{"arch": "transformer_decoder", "parallel_block": false, "optimizer": "soap", "lr": 0.0012}
Rows from block 3, named by matrix and row number. Rows with one number belong to one neuron. Each number is 128 + 32 x the weight over its row's rms, rounded and kept within 0 to 255. All counts start at 0. After the name is the row's rms in percent of the matrix's.
# fc1: MLP up (model.blocks.3.mlp.fc1.weight, 1536x384), inputs 0-76
# fc2: MLP down (model.blocks.3.mlp.fc2.weight, 384x1536, transposed), outputs 0-76
fc1.270 101 [ 70 165 142 106  91 163 108 168 152 104  83 134 196 131  83  84 114 246 100  99 118  98 113 156  66 136 111 125 175 150 127 109 195 185  67 144 152 143 159 133  98 142 145 151 122 159  98 159 121  82  99 125 123  26 103 146  92  67  90 122 101 125  73 130 160 172 124  84  70 152 139 158 101 103 111 119 123]
fc1.271 103 [ 98 111  70 118 119 127 127 140  87 103 117 133 207  92 199 104  57 103  85 118 113 148 142 126 130  93  85 130 162 107 117 109 105 110 110 134  90 117 155 131 121 159 160 103 185 110 111 106 161 111 105  96 105 187 133  59 116 117 118  99 153 104 163 161 133 107 117 135  71 166 151 142 111 127  77 133 134]
fc1.272 099 [131 125 145 162 116 142 133 117 204 132 153  67  95 132 147  99 173 132 167 117 194 168  98 107 111 146 163 101 194  78 160 110  92 139 199 166 159 105 170 160 124 146 144 111 159 130 162 153 122 107  73 143 143 124 107 105 148 126 155 122 121 160 142 138  92 125 138 151 169  99 120 167 141 163 180 156 104]
fc1.273 099 [ 91 162  85 126 175  93 121  90  89 185 193 118 116 139 177 112 106 123 129 106 138 145 105 114 168 109 122 123 118  68 149 150  96 161  55 191 147  83  98 152 152 152 178 116 150 136 138 157  98 146 192  60 146 124 142 130 124 100  82 111 155 150 130 181  96 112  90 144 109  94 159 160 143 128 137  40 120]
fc1.274 105 [137 182 113 166  98 172 118 111  84 180 118 131 129 167 107 156 126 139  96 175 184  96 112 113 177 118 143 144  95 141 128 128  61 132 117  70 169  77 141 159 120 124 187  91 137 108  81 198 155 108 146 106  75  75 133 190  92 120  87 154  70 146 104  92 168  92  83 111 123 155 160 135 111 128 165 127 112]
fc1.275 108 [127  90  84 135 145 128 162 189 127 163 169 203 118 159 157 106 153 145  92  87 103 177 135 111 137 131 109 144 118 137 108 113  98 128  89 170 157 147 111 141 138 104 102 142 122  75 149 121 106 105 101 166 146 118 104 127 147 202 155 127 141 115 136 120 101  55 132  83 176  64 164 101 148 114 145  86 217]
fc1.276 104 [ 72 122 117 114 178  72 134 140  79 124 125 147  64 151 205 182 134  91 123  83 137 110  93 140 161 117 136 144 113 136 147 135 114 139 161 145 141 116  88 172 119 176 144 123  97 105 102  82 135 142 120 127 170 177  85 139 121 150 164 180  87 143  81 149  90  63 144 141 126 110 129  74 129 147  91 116 138]
fc1.277 102 [130  73 152 160 135 134 157 119 145 170 110 124 145 150 143 134  87  96 169 135 142 186 130  74 118 142 159 139 134 121 159 193 135 111 184 113 168 129 130 119  66 153 150 100 186 150 158 172  59 174  48 123 115 126 152 129 154 155 111 142 105 116 122  81 122 142  99 153 135  96 175 133  84 153 105 129 139]
fc1.278 100 [ 97 160 119 174  71 180 173  76  79 168 164 148  93 105 160 153 108 155 118 106 137 184 109 134 162 133  98 117 214 127  91 129 105 133 124 185 141  77 123  89 118 129 140 145 175 166 157 103  67 100 194  71 167 153 139 152 161 137  91 101  89 124 154 169 104 129 163 126 134 125 175 129 131 144 126 117 162]
fc1.279 100 [161 132 116 162 103 146 104 130  89 111 128  86 108  80 160 122 128 171  96 118 141 148 152 162 126  70 116 138  76 161 167 151  98 142  91  55 152  93 179 141 138 163 183 153 165 155 133 118 139  55 183 136  79 204 115 133 157 110 101 155 118 159 108  67 155 106 167 163 102 117 104 188  87 127 142 180 149]
fc1.280 097 [127 151 143 163 149  89 172 177 118  77 146 161 193 178 128  88 117 113 121 119  76  68 164  81  69 113 133  94 111 145 110 105 137 108  85 123 148  51  74 149 110 120 134 103 149 131 155 160  73  97 155 156 167 121 156  98  95 126 134 167 136 129 115 161 202 146 129 134 143 101 101 180 139 158 114 140  77]
fc1.281 098 [151 176 110 180 150 107 137 118  83 120 130 140 136 123 159  92 116 170 114 129 117 100 155 120 116 160 130  73 135 143 145  67 138 141 142 129 102 113  95 165 117  63  76 115 108 170  83 131  94 131 100  94 158 145 173 118 149  66 141 133 168  73 118 131 140  89 153 130 151 116 100 154 148 112 167  95 172]
fc1.282 097 [ 83 140 165 120 156  86 129 179  96 150 164 153  95 160 115 130 110 102 175 157 131 105 153  91 177 108 147 123 121  88 101 115 135 119  72 155 170 157 133 117 134 120 149 145 154 164 108 148 182 127 137 132 159 166  72 146 104 103 111 143 123 119 165 134  52 154  55 109 130 101  93 138 170 164 154 128 152]
fc1.283 102 [134 104 172  89 123 113  77  95 151 161 139 119 129  95 132 142 134 189 138  94 130  67 103 113 169 140 152 136 147 134 147 179 116 127 141 149 123 109 146 110  88 129 227 187 154 149 151  73 165 102  84 158 111 177 130 116  67 137 129 127 150 126 133  88  83 136  89 144 143 172 139 151  98 192 180  87 107]
fc1.284 092 [ 82 120 122 167 107 146 126  44 173 138 137 133 133  98  91 134 156 126 125 156 117 157 173 171 139 225 110 168 137  72 156 139  87 176 108 163 143 132  80 120 116  87 132  83 117  96 165 101 154 119  81 210 154 175 152 116  99 127 116 155 182 184 101 137  39 146 105 185  67 123 122 109 171 142 110 154  77]
fc1.285 104 [ 94  85 106  91 116  50 148  94 170 133 133 185 103  76 175  45 113  89 105 118 124 162  67  86 118  91 107 124  90 127 103 159 131 147 143 158 134 119 118  87 117 100 117 171 177 144 128 134  98 158  99 130  73 151 105 172 141 104 110 149 173 107 111 168  76  84 174 124 118 155 121 115 118 151  90 113  75]
fc1.286 096 [109 121 119 159 146 138 139 108 128 170 151 140 156  80 104 136 151 104 119 138 127 130 118 118  97 177 130 116  74  70 135 143 130 114 140 112 126 157 113 127 140  59 112 101 157 162 158 112  90 133 186 208 198 122 110 147  89   9 126  87 161 132  89 190 125 164 145 155 164  97  84 126 151 138 158 111  68]
fc1.287 105 [128 122  80 175 121  99 161 107 123 199 125 106 154 163 169 134 107  97  46 145 175 120 135 149 121  99  91 116  86 134 136 147 118 112 123 124 139 104 181 158 133  60 124  59 171 100 138 136 148 104  59 151 139 115 170  85 136 119  56 144 151  99 203 113 179  96  93  87 113  61 134 154 144 156 171 177 123]
fc1.288 103 [124 112  81 138 128 129 117  89 115 141 141 119 150  87 176 155 135 136 105 177 167  75 120 143 193  65 166 186 202 105 118 146 104 152 133 121 141 156  91 147 134 135 142 186  80 105 168 119  79 109 158 108 130 146  94 134 143 127 158 142 117 182 105 148 130 176  30 127 144 106  78 184 174 114  93 132 127]
fc1.289 096 [ 84 159 145 108 135 144 163  93  47 152 140 163 102 164 119 126 114 106 145 181 159 126 121 157 140 138 161 155  77 134 122 112 116 148 142  78  86 122  99 125 146 151 183 128 136 122 107  96 130 150 185 101 143 190 144 129  81 180 189 162  94 141  80 134 122 178  64 100 148  98 159 138 129  92 166  81 164]
fc1.290 110 [144 180 163 196 138 186  74 127 104 160  94 133  95 158 111 125 183 153  92 144 125  51 161  42 192 148  84  92 136 147 100 133  70 124  93  98 164 124  79 147 160 122 188 118  90 109 168 116  92 127 144 153 113 116 193 112 127  79 124 164 119  69 143 119 195 106 106  60 117 140  95  96 140 136  58 115 125]
fc1.291 109 [195 111 197 167 140 156  99 148 158 133 120  79 130 178 122 105 125 129 198 113  92 154 104 170 139  98 127 202  90 123 114 158 140 115 134 147 138 112 149 132 123 189 166  99 161 176 137 109 168 120 141 112 189 145 107 160 159  98 169 190 166 152 145  73 139 194 122 121 148 124  87 139 129 131  94 144 179]
fc1.292 095 [133 131 120 120 164 125 123 104 189 151 114 152 100 151 121 112 184 163 154 131 130 126 146 117 146 126  88 140 159 160 133 181  99  99 142  93 144  98  64 104  97 135 158 128 161 164 207  65 107 174 142 166 174 149 129 105 174 161  84  77  81 143 122 168 136 103 135 102 169 131 111 123 122 150 129 122 110]
fc1.293 093 [145 169 127  85 134 143 129 102 115 156 107 169 133 110 111 138 101  83 192 142  85 166  99 118 172 201 157 113  98 116  81  90  53  88  99 116 178  90 138 132 160  94  98  93 226 108 138 143 176 164  78 120  82 142 116 168 144 105 110 140 121 101 109 166  93 100 161 158  96 133 166  71 140  99  80 119 174]
fc1.294 097 [ 95  83 143 194 102  21  54 109 122 172 131  67 177  73 139  86 131 137 132 100  88  75 113 218  74 126  54 160 108 170  89 136 145 160 130 131 110  60 134 170 109 132 177 157 193 102 143 135 164 109 133 167 106 109 140 122 119 108  93 173 170  92 100  86 149  85 130  93 161 119 129 159  93 101 144 118  74]
fc1.295 092 [131  60 148 113  81 114 143 165 116  96 154  97 127 105 136 121 155 111 142  85 113 187 154  81 127 155 147 149 151 129 152 140  77 138 120 142 107 150 111 103 158 160 186 151 168  97 139 112 116 110 109 116  66 156 130 113  96 139 146  91 136 136 155 106 104 162 137 150 103  56  69 143 105 180 117 171 141]
fc1.296 106 [ 79 138 111 165  98 120 124 154 122 139 144 149 204 104  85 137 129 150 125 128 142 143 212  69 109 129 138 161 111 133 118 166 140  96  58 167  94  92  85  86 121 170  94 119  92 112  83 157  40 108 144 124 154  94  70 151 123 157  99 235 161 128 103 137  99 105 163 127 140 112 137 136 175 173 110 135 170]
fc1.297 111 [ 60  58 156  80  92  64 135 153 146 117 151 216 117  77  90 155 152  98 188 160 131 119 137 154 149 159 127 152  74 147 116 144 144 124 128 188 130 139 125  50  95  81 131  79 129 170 103 101 143 122 108 220 158 122 171 145 132 158  99 155 125 128 151 152 103 173 140 143 102 135 102 113 113 116 103 169 142]
fc1.298 108 [ 88 149 117 100 111 170 174  89 120 158 134 166 142 157 142 116  94  95  97 202 125 126 169 149 144 106 142 131 135 112 139  92  80 167 118 108 160 100 163 166  60 164 192  98 154  77 219 134 127 131 125 160 117  67 120 158 159 142 153 149  82 160 155 126 108 107 153 109 110 141 123 162 187 136 171 162 147]
fc1.299 097 [162 110  94 139 149 143 165 232 111 116 128 173 163 136 171 160 156 163  95 124 106 176 118 204 143 114 125 121 138 114  68 137 190 189  94 168 140  85  92 100 135 147 166 136  77 156  79 152  93 170  94 107 120  88 124 120  89 116  75 162 157 140 182 158 125 179  88  83 137 123 127 154 145 106 154 170 108]
fc1.300 100 [ 96 172 122 130  98 120  91 148 130 179 121 172 146 120 135 184 108 163 102 196 129  95 109 131 101 102 138 176 129  86 111 107 152 197 215  86 144 192 145 159 131 112 110  67 113  63 127  72  63 127 105  62 150 124 108 120 159 111 117  96 107  67 177 105 147 137 119  96  99 102 123 116 187 162 125 164 118]
fc1.301 092 [123 133 126 122 101 161 102 163 106 172 121  88 105 143 126 123 136 164  50 140 141 122 159 112 135 126  96 124 105 118  91 115  42 125  80 133 192 116 132 225 140  72 149 120 157 104 197 171 123 109 125 161 101 138 108 126 139 109 147 150 111  82 102 101 190 119 178 108 126 100  92 130 157 145 127 105 158]
fc1.302 089 [137 154 139 173  95 155 154 198 146 136 113 145 106  86 139  86 142 143 148 126 180 128 117 128 135 142 122 167 128  78 137  71  77 102 144 129 111 130  86 141 154  92 167 123 152 159 145 139 149  49 170  92 126 136 137 151 123  89  73 143 159 173 168  70  88 131 109 148 128 114  86 186  98 162 120 113 125]
fc1.303 113 [100  73 153 158  91 147 111 133  71 170 160 164  96 158 134 126 212 132 120 117 119  85 113  97 143  77 102 117 146 109  89  90  84 126 121  94 208 124 148  84 126 142 109 128 138 165 113 150 142 103 169 133  72 108  84 136 121  99  76 133 130 115 117 150 198  71 155 138  92  88 121 142 154 128  89 100 157]
fc1.304 097 [ 93 206  89  94  99 186  91 203 167 132 131 130  92 108  86  70 137 137 169 149 181 166 116 159 176 133 116 148 152 118 129 108 152  96 177 106  94 181 176 128 102 134 120 117 115 148 144 151 110 133 169 166  96 179 204 170  96  95 139 155 132  76 158 128 124 153  86 172  95 147 155 100  97 164  95 164 144]
fc1.305 103 [ 76 119 138 139 149 104  63 124  85 161 120 122  75  95 134 152 132 119 191  89 129 154 139  96 128  49 112 149 124  90 171  93 145 130  91 172 180 148 139  97 118 117 170 119 148  81 123 206  76 106 126 128 124 124 125 124 184 164 128 165 105 180 141 144 142  76 104 109 130 109 186 133  91 126  97 174 184]
fc1.306 104 [104 112 156  52 129 121 134 106  98 118 149 147  91 105 136 157 141  86 149 117 161 116 110  97 167 176  92 111 123 172  89 147 114 150 155 155 103 162  63  77  65 117 101  82 111  63 156  77 158 133 171 119 124 144 101  70 141  83 140  96 150 129  94  83 101 146 173 129 139 103 103  68 136 164 117 133  47]
fc1.307 098 [136  82 102 140 110 150 155 151 131 126 168 140 121  75 156 135  90 179 106 150 165 125  99  99 167 113 134  72 142 117 106 134 136 147 119 149 123 168  88  85 125 135  81 113 168 135 130 154  97  90 114 156 140 155 165 140 151  82  90 177 159 136 159 100  99 151  86  83 118 146 141 114 111  79 102 156 114]
fc1.308 104 [101 125 117 148 130 154 137 148  90  62 133 192 178 138 122 148 113 151 122 104 104 107 133 154 178 125  97  91 187 192 142 119 138  72  83 171 134 123 162  77 129 185 105 161  67 199 123 136 134 133 164 123 137 161 140  86 134 117 138 196 135 135  89 103 125 155 136 174  92  40 139 107 120  98  87  77 139]
fc1.309 104 [142  83 125 135 106 142  81  79 162 111 116 148  90 123 135 142 125 159 142 100  74  41 177 191 146 108 105 114 114 143  64 163 140 156 144 140 132 107  87 164  85 154 163 113  90 179  44 176 181 152 116  81 108 151 101 141 139 156  62  96 146 117 107 174 142 102 122 142 154 113 140  63 137  92 135 162 170]
fc1.310 091 [148 153 105 161 119 112  44 133  92 128 197 164  98 188 133 102 162 147 110  94  96 131 137 106 139 169 133 112 176  93 127 170 169 133 106 106  83 103  99 118 122 177 106 150 124 179 142 151 160 100 179 144 135 115 117 184 154 101 132  86 129 147 115 162 118 115 122 139 119 127 111 179 121 186 128 134 141]
fc1.311 097 [115  95 159 142 141 122 163 135  93 110 179 140 121  79 112 173 123 137 211 138 105  75 175 133 118 142 150 109  78  78 116  83 108 102  88 188 153 110  97 128 124 107  93 143 145 105 111 127 192  75 103 153 125 188  78 114 133 155 103 118 163 140  72 125 136 147 153 117 144 177  68 166 102 107 139 145 135]
fc1.312 101 [128  95 128 127 162 131 118  74 140 157 122  50  98 204 142 153  98 122 155  90  98 149 132 127  88 119  53 139 126 114 106 152  76 102  94 114 131 147  79 129  88 135 130 112  90 115 131 143 131 140 131 143 143 193 120 122 164  77 162 106 140  87 196 168 127 100 107 176 112 162 165  96  70 169 114  88  91]
fc1.313 084 [114 154 141  93  92 129 186  94  78  92 148 153 111  74 133 117  73  95 140 180 100 170 151 164  92  91 105 146 149 104 123 179 142 157 121 179 178  98 109  54 143  77  99  74 112 103 133 129 133  99 139 152  98 117  60 124 139 116 119 195 107 127 154 144  56  81 147 115  83  50 139 108 144 169 127 121 112]
fc2.270 089 [195  86 162 198 212 101 120  67 150 107 117 148 118 132 128 151 117 112 170 203 130 112 167  65 148 126 122 121 106 130 112 148  88 119 157 135 138 144 111  91 166 177 153 155 131 113 140  74  98 124 122 152 181 187  99 102 147 114  57 163 116 142 193 117 162 197 183 177 125 113 132 138 132 114 156 138 170]
fc2.271 105 [102  77 123 153 118  83 158 191 152 119  54 161 133 108 139 102 217 135 123 120 170 122 121 153 167 114 161 120 115 114  92 143 163 140 119 115 163 125 107 150 133 159 133  92 185 158 130  98  87 121 157 138  72  99  92 160 147 114 105  76 110 127 136 158 129 139  77 162 146  80 101  95 173 148 155  97 198]
fc2.272 099 [162  91 151 120 118 112 169 117 152 191 155 110 154 118 118 109 199 113  87 117 158  97 175 152  67 174 123 153  66 155 129 130 143 105 147  54 152 131 112 189  82  63  88 139 108  59 128  98 114 126  91 122 131 149 157 128 167 149 127 130 141 119 171 111 152 118 112 149 128 129 185 117  92  83 139 146 137]
fc2.273 092 [133 107 146 127 145  69 137  71  97 155 134 148 172 158 105 107 120 132 150 112 165 155 106  93 115 183 126 161  79 125 111 117  97 123 138  92 118 130 210 171  64 137  95 120  95  94 145 124 136 164 108 123 131 116 143 117 133 160 161  59 149 126  72 117  96  68 156 156 150 159 129 203 138  73 118 190 143]
fc2.274 094 [127 138 120 146  97 128 122 117 122  98  91  56 145 151 155 167 104 153  89  83 129 133 147 102  96  74 139 126 130 102 177 142 102 127  83 127 106 135 112 125 135 119 139 165  87 179 104 144  60  81 144 127 150 124 117  80 138 185 178 119  85  65 110 146  95  65 175 145 103 144 133 140  92 196 136  85  91]
fc2.275 102 [134 133 142 128 125 139  76 120 133 118 116 150 118 167 130  75 132 140 166  66 146 160 171 140 112 135 142 131 194 188 150 129  72 128 235 157  62 186 145 141 155 120  82 111 118 130 116  78 138  81 139 147  97 156 128 126 105 114 116  98 158 159 130 122 132 140 158 100 106 132  63 196 101  92 103  71 129]
fc2.276 113 [161 114 117 167 106 143 100 143 173 213 116  88 112 105 143 130 106 162 160 158 129 152 141 157 106 136 172  70 112 127  70 120 123 151  97  99 103 170  54 138 138 141 146  92 100 119 127 148 142 138 216 169 136 160 140 130 166  68 181 162 164 157 107 166 169 127 157 114 150 137 147 155  88 117 117  91 146]
fc2.277 101 [133  93 140 158 108 121 143 112 157 104 169 114 117 120 199  73 126 107 113 113 168 103 164 139  79 107 140 115 153 110  91 143 119 140 154 137  98 180 102 121 134 147 175 154 111 173 167 132 150 111 128  81 129  72 127 122  91  56 144 156 169 126 136 124 151 153 102 127 191 143 138 120 142 155 102 124 144]
fc2.278 090 [120  97 159 111 202  73 143  88  81 112 136 165  93 120 121 154 141 131 107 153 180 144  98 102 138 174 150 178 117 121 215  83 121 150 164 130 108  83 135 117 111 130  86 108 118 133 143  87  87 178 115 146 114 116 123 152  67 137 125 120 175 146  94 107 164 106 121 139  51 145  65  77 121 187  88 129  76]
fc2.279 103 [108 135 106 107  94 103 119 146  99 116  83  85 197  93 137 142  73 139 100 127 135 134 114 157  82 105 129 144 163 138 128 123 135  81 137 169 182 120 146 137 182 130 160 153 147 162 117 177 153 124 111 108 105 147  91 126 124 122 148 111 175  65  97  86 118 108  96 139 129 113 148 102  85 126  93 124 111]
fc2.280 100 [ 91 193 142 104 104 160 100 171 148 108 152  81  82 100 115 126  86 118 140 174 162 127 144 223 108 113 134 127 138 150 127 176 165 140 110  86 131 115 176 156 164 153 101 177 181  89 144 145 198 163 116 144  68 160  88  80 144 128 164 120 176 110 169 114 117  99  96 182 154 186 147 147 188 109 108 117 134]
fc2.281 100 [164 139 164  64 147  82  74 127 215  78 124 125 113  95 155 184  91 120 112 144 142 126  98 147 118 144 124 228 200 137  63 137 118 122 112 166 149 158 121 138  67 146 224 197 177 147 119 127 164 160 110 160 149 160 127 123  88 138  80 149  63 165 106 124 148 163 166 165 154 121 118 137  79  91  67 140 159]
fc2.282 096 [140 134  88  96 155 153 114 134 112  99  82 152 123  77  98 120 141 127  99 135 126 210 147  99 103 134 141 158 124 110  77 162 146 135 153  55 176 161 153  91 178 148 150 151 109 117  84  86 133 143 107  86 101 137 102 114 185 128  92 145 144 137 152 226 176 129 132 115 174 123 139 182 148 150 122 168  90]
fc2.283 109 [124 136 128 141 139 103 144  98  73 145  78 145 158 159 143 112  95 114 189 104  79 102 105 163 108 189 167 129 142 100  92 103 186 143 123 161 151 141  81 177 166  80 117 105 113 144  97 122 140 159  89  88 106  83 138 176 111 162  81 158 181 162  75 128 147 144 152 121  97 136 156 111 123 140 111  99 101]
fc2.284 094 [144 151 130  65 165  76 206  78  83 130 173 137 127 137 186 102  87 104 119 171  83 136 110  91  99  89 135 136  86 148 109 189 156 105 132 133 136 126 166 178 170 146 142 122  79 115 145 146 149 113 121 170 163 160  81 146 122 130 162 113  76 114 110 172 126  70 186  71 141 107 142 142  97 112 127  74 134]
fc2.285 099 [168 235 127 122 162 149 121 120  52  94 163  86 143 147 200 135 149 132 143 186 165 163 157 107 168  25 135 121 141 123 100 141 146 120 130 164 166 140 132 118 124 114 132 104  93 101 173  79  85 181 108 176  91 154 154 166  77 100 137 149 122 190 167 131 118 167 158  93 100 101  85 119 147 140 152  97 153]
fc2.286 095 [185 151 113 169 151 150  80  89 114  85 164  91 139  74 149 114 122 105 176 107 112 106 132 132  81 117  72 106 115  88  83 134  95 161 128 189 132 105 111  80 104 169 134 156 109 154 115 108 109 131 161  89 153 130 145 111  74 126  59 144 147 143 104 114 120 110 124 161 105 159 137 166 196  93  76 128 128]
fc2.287 100 [143 131 112 173  86 118 172 134 142  81 122 101  62 185 131 147 152 118 121 138 164 162 138 132 117 111 134 122 139 153  69 186  55  73 139 114  67 186 131 110 153 125 150 183 134  91 133  81 158 133 154 113  32 163 124 124  85 115 109 175  93  95  81 122 111  94 134 150 171 100 153 116 142 103 153  66 132]
fc2.288 095 [ 78 103 141 173 139 100 132 136 128 133 135 119 148 119 173  59  74 103 111 147 114 124 114 140 100 117 143 113 130  78  88 102  91 182  86 158 142 174 159  44 148 125 104  58 110 130 139 134  73 161  83 145 145 179 178 107 108 143 136 138 165 149 131 138  86 115 124 144 113 159 117  58  88  97 178  94 131]
fc2.289 100 [138  99 181 123 128 174 115 111 133 131 102  72 126 152 199 143 159 122 151  79 122 117 104 167  98 142  81 185 164 152 135 147 120 113 149 142 164 149 104 165 140 135  55  55 130 184 116 123 154 109 119 173  93 113  67 120 174 138 127 113 141 183 107 118 165  55  94 179  95 132 137 129 124 135 123 149 117]
fc2.290 103 [ 67 163 106 154 122 123 119 118 108  66  81 128 120 118  71 141 129  56 132 155 118 184 105 114  97  16 124 107  72 157 159 122 106 138 168 144 136  58 124 143  75 130 179  97 132 195 137 149 137 109 169 101 148 193 124 128 125 119  85 127 144  60  86 113 102 114 141 171 123  63  94  70 115 139 124 115 133]
fc2.291 111 [116 107 119 126 118 124 152 140 163  75 108 123 159 153  98 148 133  96 142 129 118 181  99 103 144 110 117 117 132 111 156 120 143 156 145 157 130 127  88 124 126 139 159  83 134 142 121 161 164  84 130 152 158  59 116 105 189 143 141 120 105  69 130  76 159 121 151 156 111 119 123 151  16 170  68 121 107]
fc2.292 090 [151 123 138 131 100 131 139 157 168  89 128  85 146  83 136 116  96 139 117 159 171 165 128 166 126 198 106 220 117 141  99 108 120 154 114  82 169  66 155  90 147 180 187 137 119  92  83 120 125 121 158 137 164 137 112 103 166 122 155  73 161  87 136 181 150 152 137  98  72  87 216 107 186  92 122 149 101]
fc2.293 091 [156 166 149 134  86 103 124 158  83 102 139 110 111 136 140 193 156 129 132 148 136 149 158 184 162 112  97 176 105 146 182 136 112 170 102 171 127 103 128 159  52 121  60  95  97 158 121 140 175  88 124  97 136 111 143  98  74 138 111 113  86 125 145  57 156 169 134 141 134 177 180 104  92 117 149 195 186]
fc2.294 091 [169 174  90 150 177 164 107 134 189 138 103 126 116  72  87 175 150 154 104  57 135 152 117 103 130 117 161 196 106 178  95 128 124 101 137  88  95 167 196 127 202 141 166 143 116 169 133 105  76 139 153 107 147  77 170 108 154 133 140 127 108 119 178 146 134 184 174 143 100 116 112  90 133 155  74 155 188]
fc2.295 085 [204  65 163 168 153 113 108 147 180 180 171 148  89  75 147 178 183 155 122 135 171 139 111 153 143 166 182 110 145  58  87 154 117 110 145 134 132  90 152  69 135 105 104 119  66  86 118 155 194 137 105 113  96 116  91 126 120 152 179 117 136  67 168 149 111 111 122 109 171 150  96 146 107 109 129 158  70]
fc2.296 094 [ 74 116 135 157 118 135 103 155 189 138 144 127 170 143 137 146 123 153 109 124 149 255 101 123  91 208 153 121 120 104 112 134 112 123  46 162 165 122 117 123  94 112 182 106 138 175 148 135 110 152 178 131 101 143 136  91 105  90 157 134 129 114  60 143 161 118 131 165  91 126 165 156 144 102 175 134  83]
fc2.297 112 [129 145 151 108 164 128  88 137  86 154 124 117 122 146 132 129  83 128 120 129 109 121 164 181 115 101 105 129  98 117 136 141 138 153  96 153  63  27 130 131 125 125  94 130 144 175 176 108 108 113 135 138 159 125 113 172 103 135 121 167 113 136  40 110 113 108  75  99 143 134 181  74 183 154  86 127 162]
fc2.298 099 [103 187 140 146 103 129 138 111 106 141 130 146 178 136 115 141  82 147 114 166 177 107 126 149 122 141 119 112 130  89 136 152 160 133 112 196 166 119 164 122 135  89 141 147 129 135  80 131 130 115 142 154 165 164 107 109  90 175 109 158 176  93 140 118 145 161 131  96 179  56  80 129 141 140 118 139  85]
fc2.299 099 [104 136 164 111 126 117 155 120 116 141 124 128 135 105  98  71 119 165  83 163 133 150  94  71 136 152  96 125  99 135 145 105 107 119 184 128 170  86 120 112 110 106 141 122  90 146  85 118  79 111 103 152 142 129 125 163 129 116 150 158 128  70 109 158 127 134  68 234 134 181 112 135  55 127  94 150 116]
fc2.300 102 [208 145 119 130 154 179 163  86 140 140  51  92 161 166 142 170 108 176  96 103  87  99 117 154 177  74  84 199 146 107 110 111 106  90 156 177 156 154  95  85 147 110 112 144 123 111 125 147 203 108 197 154 134 115 111 128 106 119 136 185 118 143 101 196  94 159 126 115 113 115 114 116  98  86 105  82 181]
fc2.301 097 [115  48 123 151 121 139 140 132 153 131  84 104 107 155 102 117  89 144 161 106 129  88  79 134 121  60 159 181 151 146 137 135 106 134 189 152 123  94  88  81 124  84 227 128 122 112  66 116 172 153 137 101 103 150 116 133 130 116  96 139  76 105  63 141 128  73  85 117 154  89  40  65 113 176 106 104  92]
fc2.302 094 [ 50 140 171 161 139 131  85 133 103 143 117  87 165 118 137 128 106 167  98 153 155 143 121 108 114 130  73  86 145 180 110 138 108 124  95 170  86 167 122 100 118 150 150 200 134 170 131  68 128  80 111 176 143 138 104 128 167 110 132 128 159 119 117  95 134  91 120  97 126 112 161 116  91 115 132 137 118]
fc2.303 112 [111  92 178 194  87  85 120 129 121  91  83 112 104  99  97 107  66 128  75 175 182 108 128 150 146 198 112 107 119  69 136 164 112 147 110  83 132 100 123  93 163 130 145 135 127 141 177 121 146 147 134 155 132 122 160 123 125 129 109 114  95 119 135 118 124 124  97 136 161  96 148 133 191  95 175 136 129]
fc2.304 095 [119 163 137 125 143 105 169 115 116  90 172 123 106 153 168  99 125  49  98 100 144  75 125 105 142 133 187 132 127 185 167 182  69 122 159  73 146 158  81 194 177  99  86 116 129  69 119 128 129 135 140 107 117 145 123 137 178 120 133 106 130 204 147 180 140  88 147 103 104 144 130 107 111 137 137  56 128]
fc2.305 098 [122 119 152  88  72 101 147  68 192 145 136 155 134 104 124 106 151 158  96 166 134 186 144 111 104  88  75 158  51 158 122 154  95 118 150  49  38 189 122 147  64 116 128 106  97 116 172 162 189 122 136 141 121 126  73 142 138 143  77 117 167 159 169 127 184  71 100 116 160 150 157 208 103 133 112  98  78]
fc2.306 107 [110 169 105 114 137 155 103  99 125 165 130 104  90 163  90 104 107 175 100 103 105 114 173 163  76 124 122 181  98 102 168 168 198  59 103 158 108 181 157 103 122 108 121 166 130  64  38  91 140 106 156  75  96 153 121 108 100 112 147 130 110 142  99 105 134 102  78 109 105 161 119 167 190  73 120  84 155]
fc2.307 107 [114 139  76 107 120  93 118 157 156 121 118 129 137  79 103 158 155 150  72 106 123 147  96 194  37 132  76 160 139 112 103 126  83 163 109 140 110 144 129 121 112  67 197 126 108 154 103 167 127  68 151  57 142 106 182 138 113 148 153 137 173  75 129 116 142 121  94 175 152 138 179 109  95 100 175 105 110]
fc2.308 099 [168 152 138  80 126 124  87  86 107 173 113 143 135 131 119 128 172 140 159 120 157  79 153  73 141 161  96 145 150 145 148 111 115 134 125 114 161 160  65 181 125 102 116 142 120 150 157  94 137 141 168  57 121  47 128 151 142  95 118 111 155 144 102 117 159 113 109 132 119 118  81 133 124  53 135 130 123]
fc2.309 114 [143 161  95 123 147 125 120 133 136 136  72 183 129 149  82 143 141  82 127 112 144 166 122 156  96 125  89 105 221 105 122 111 197 144 129 141 160 129 148  64 127 136 107 106 162 162 128  96 155 110 150  88 150 136 130 135 158 207 131 128 138 124 168 116 133  92  90  94 148 128 101 162 109 166 172 126 115]
fc2.310 092 [127 185  82  63 115 159 162 156 118 156 201 129 200  72 135  84 121 140 113 162 115  79 123 106 113 171 131 102 119 146 108  95 158  88 137 112  82 179  79  93 184 166 160 137 150  95 107  92 116 198 152 101 164 104 163 136 129  97 128 142 122 117 146  83  88 108 164  56 123 148 160 120 138 120 119 127 156]
fc2.311 105 [207 204 144  98 133  92 168  98 134 149 107  99 142 196 105 160 189 123 112 100  78 116 125 131 140 177 126 134 151 105 131 122 156 109 132 149  94  89 123  67 133 143 126 166 148 121 131 124 101 152 137  70 169 115 120 115 121  80 130 139 127 106 196  79 144 110 159 107 109 165 151  74 123  95 125 142  99]
fc2.312 107 [147 124 136 148 122 102 132 149 168 156  56 161 170  95 119 169 102 123 130  97 145  39 138 119 134 102 108 162 132  96 133 174  96 210 112 148 138  63 126 110  90 177 176 157  58 179 125 100 125 135  70 130 125  94 114 128 139 121 148 114 146 108 113 142 102 155 196  97 123 136 178 193 146 158 135 193 113]
fc2.313 081 [127 134 156 154 115 172 144 146 145 118 105 103  72 171 150 144 159 149 102 109 119 112  99 144 106  92 167 111 116 114  31 129 107  94 173  86 146 127 157 117 123 114 160  84 104 146 142 184 172  97 138  91  82 117 101  96 135 145  95 118 109 164 125 102 162 121 155 146 123 189 161 125  86 198 110 161 157]